{
  "dataset": "regions of photos with short descriptions (Visual Genome)",
  "train_examples": 203450,
  "encoder_arch": "mobilenet_v1",
  "encoder_activation": "relu",
  "encoder_depths": [2, 4, 4],
  "encoder_kernel_size": 5,
  "fusion_encoder_norm_position": "pre",
  "fusion_encoder_mlp_ratio": 3,
  "fusion_encoder_fused_qkv": false,
  "fusion_encoder_qk_norm": false,
  "fusion_encoder_parallel_block": false,
  "init": "trunc_normal_002",
  "residual_init": "zero_last",
  "max_precond_dim": 1024
}
Rows from block 3 of the image encoder of a small model that answers yes/no questions on an image's attributes, named by matrix and row number. Each number is 500 + 25 x the weight over its row's rms, rounded and kept within 0 to 999. All counts start at 0. Numbers have three digits each.
After each channel's rows are labels from the 100 images, of 14976, where the channel reaches its highest value: "colour at peak" is the nearest of a few named colours to the mean colour under the peak. Only what is clearly more common there than usual is listed. The data: regions of photos with short descriptions (Visual Genome).
# conv: pointwise conv (encoder.blocks.3.conv.weight, 112x112x1x1), inputs 0-111

conv.76:506488471483466509523466524508494506485486488498513483489471529491531501519465488511489490516536490495447475455524485508482495510624471467511497483504452507515512520499513474538477451525473462514453466518456509520540479486497536493501504523498508470526477514481484495502532534519490511479488511519492529527507532520499503497488508467489
colour at peak: grey

conv.21:488508496496487483494520477498526519520520520500489498540527527519541617500500552491505498502504556480511504457470518489516490518474502500502511468506468523500525531523456460502471490508494460492497462473501527472506527525504492522505538503488513499480492465487484512469546511468514511488466513507492503517524490499500454468495489567520
colour at peak: cyan

conv.18:499505510515489486519523504474562502521525477488514514546528487531487519508457504469539498513533465505542499522475499533479530584489504481528534480486534493487491525483498512530482505518470494510473501536495500552517566525498472534496508534500499552506512546520539506508478531501528496509550497483492510470492491511474505482515536473494
colour at peak: white

conv.94:517510523472515491501529474516521483497479489510485461522466479467477494491528483499462476509487501477501528455481523475491456486500509480485514501536516502527511513519514493476462510534519475462495493485519494523489504500527456500486474484486488472510602545507455492480564518492511464505483525508521483505455569498500475507512499486548
colour at peak: grey

conv.95:484479501468515495507503480509473517497509474538514502499485520489495441444503500480487504532468511479554512548493477446471527480494500496520521502503544482457497513472476498481477476531541485501526488496505488508541497453504471465492500508505526464481490454524511517475484491470510479489507476456536519472556458492492560507463511473529
colour at peak: red

conv.13:509527497492519491490489496464491462516442534468492481457480483490481542508488514526470468521491514469491529515490483501551506496514512512516504503535507440495500508484511470520522502477501486517458470486504480502495507491504558504548558443488511529544517547506483462480509496504498487541480538504475463508522550521505496468480553492504
colour at peak: pink

conv.36:500479520499500425458533533484520489496506501516522493522525526495507478480468529493506504500501434496485507483512533575497472547511498463496553497495530481512482499500478467518462476545496506516487464482487529532475528511516495491505489460497478457483510484499562516493479526528511515476522522526511520485506480504504563522478504492468
colour at peak: brown

conv.25:499498521477501493482488532494395534491498508516515495500445482500546454486474507477523489457484506520495504541520519503535531537500531516472490483534548523481523488501541531491514449484541465502533489519537481508472501493471477491466498512479513481479494504467461507528526514480499503483493505509550481480493498503494525498477496495452
colour at peak: red

conv.66:515509530604498478491507483480522507494506499493526533484500492521480531524542506513523489489489506516444518479511459462496495507502490479510480493534468504465484525478518511511496498462549480495479487599474540505507529505522520468488454500539519496477536532501492481509531479487495500511486551505479471493506487489509490493483516487512
colour at peak: white

conv.10:528525536485491472532497529483494492505484498499462481498508485525510511517493578520511519501535497468509512512657499470486479524526488517491494490485504507510506517520501523489503496495488540489493553516502489520511538485488496494466468506473501484481474475493483498525500522522489519474526485495505488503518474507492487483534493518466
colour at peak: cyan; blue

conv.72:493491502466463497508506513472476487498508505499478469502540475487534460527458541515466509479478561461490497521491532491466451512487497523493554554480510467500506478478525469515486506465496489503507477535487497520440521486534503523480458483513516502473477524478491503517480550461544532492527527519485475509456481490488515463523495514498
colour at peak: pink

conv.99:441527489508495520514472496461477478486505468521512463533480512500513494497452515444501499511485464480507473489530486464488521459475517494479490504504464448486509513494548515485545487525511473518488471498491513526475490509436515487506521533483489520551507543471537482504492513525510541491482520478468517521542549487469486492448502512495
colour at peak: white

conv.40:471471482471523508476513494469450498518531501485516462521445473491474489486512480484502541495488493515526521502519467463535593504510576483504506485494519480479479498491514507505527491497548480508482487496491475495517477507508505517527489468488503482522503526482512453504514479470537466504529494474468486488487478518475445502472468537460
colour at peak: red

conv.45:458528497500457472484515487522464491494497496481520498482530551512554542502486468489510474541500522510476490493477475509476544517541500520482498495512546525498506451473494492487516474480578464475542525481520493458467513499506488501494531501516497496471486441504516501502479483516494478512486509545523496535523441489498480539514511485523
colour at peak: red

conv.106:501474476464503488491531506512511494485489476533496504493488496519483504521425487445483528530513518493485499515520557488495508502547489494495501465502550446468496525533580510498533499516469485505492480446527503533529518527522492497501539494500507450473497521501475514519533496519535507518497496478467528490473500488493480465515476499557
colour at peak: pink

conv.56:496461509511494518476521493530518505506507466482524524498536437530497495520516483466486504503500499528514555469477477538506510502488486459513529514503490499494515496510467519484515571482505553480510472503533504522521549522520557504507545480498470518476508503481507511482509476544473510459533523482449515496484534452502511511499444497471
colour at peak: black

conv.65:495486519460493497482501521527462512489503502477545485478481499503501483525526492475473491512493503529459511475485511502527540520502519513507527487507554526526585497501472515475476539497514521467518494497555465478509501520528551498499547503494496483523512498485493483503498457483514478436474471507483502482549511485455466535515541518538
colour at peak: pink

conv.104:535469493470506515500499514524481495524515510466504466517511504498466464477461599462512514455444463509528492541493470502488483481499484500480506500524522512500454523492504505499514475462465504488495481511479507518554476510504489516508543509520488540520507492491475523536525499512515513439477499441478515503495512495502514491541494507452
colour at peak: black

conv.19:476584504534504531466471521449521482511520483528511555505490474492513540509505459462494473501506534518477498508532514447508482517501496484513502487479487519502536518492488479519478491516505518544522518556465489470547541498480468501513467483483469536501516511496521490497543529473472496522488504475480487520475503490550508481526475524481
colour at peak: white

conv.46:514530495512488509520524509505504500475498451513483487479492480492510453476569449482456522475502504506465518480439503509498485484496480484505474501531499488549483496488512492513498508502497516624514497494476525481517516490508412513511551492492502494518504485482518497510510541516507477523508508493521461522499519525505509497489515503501
colour at peak: cyan

conv.42:524466520496481498505480524530487487515518495496503517479493434477517428518515496456481508460496487519475519508517526489512529512474518504503437475498522519523490493463503500461478525468508517504488513548524451489438481503502496532490518498549530497513477556484509515478511483503477508468530468497443535500472518470476537484508498512486
colour at peak: black

conv.23:494540534532504519492501511503544502514472520506496478501480479505500497551512461503485472515494535498495495462476496495524498496492497542473478483536479525497625537475469551531514496497495552485505527488536510504529492512511447487494471471505482480496474481500493495490467521508472488492468501544490512478533493547503501515498502484499
colour at peak: black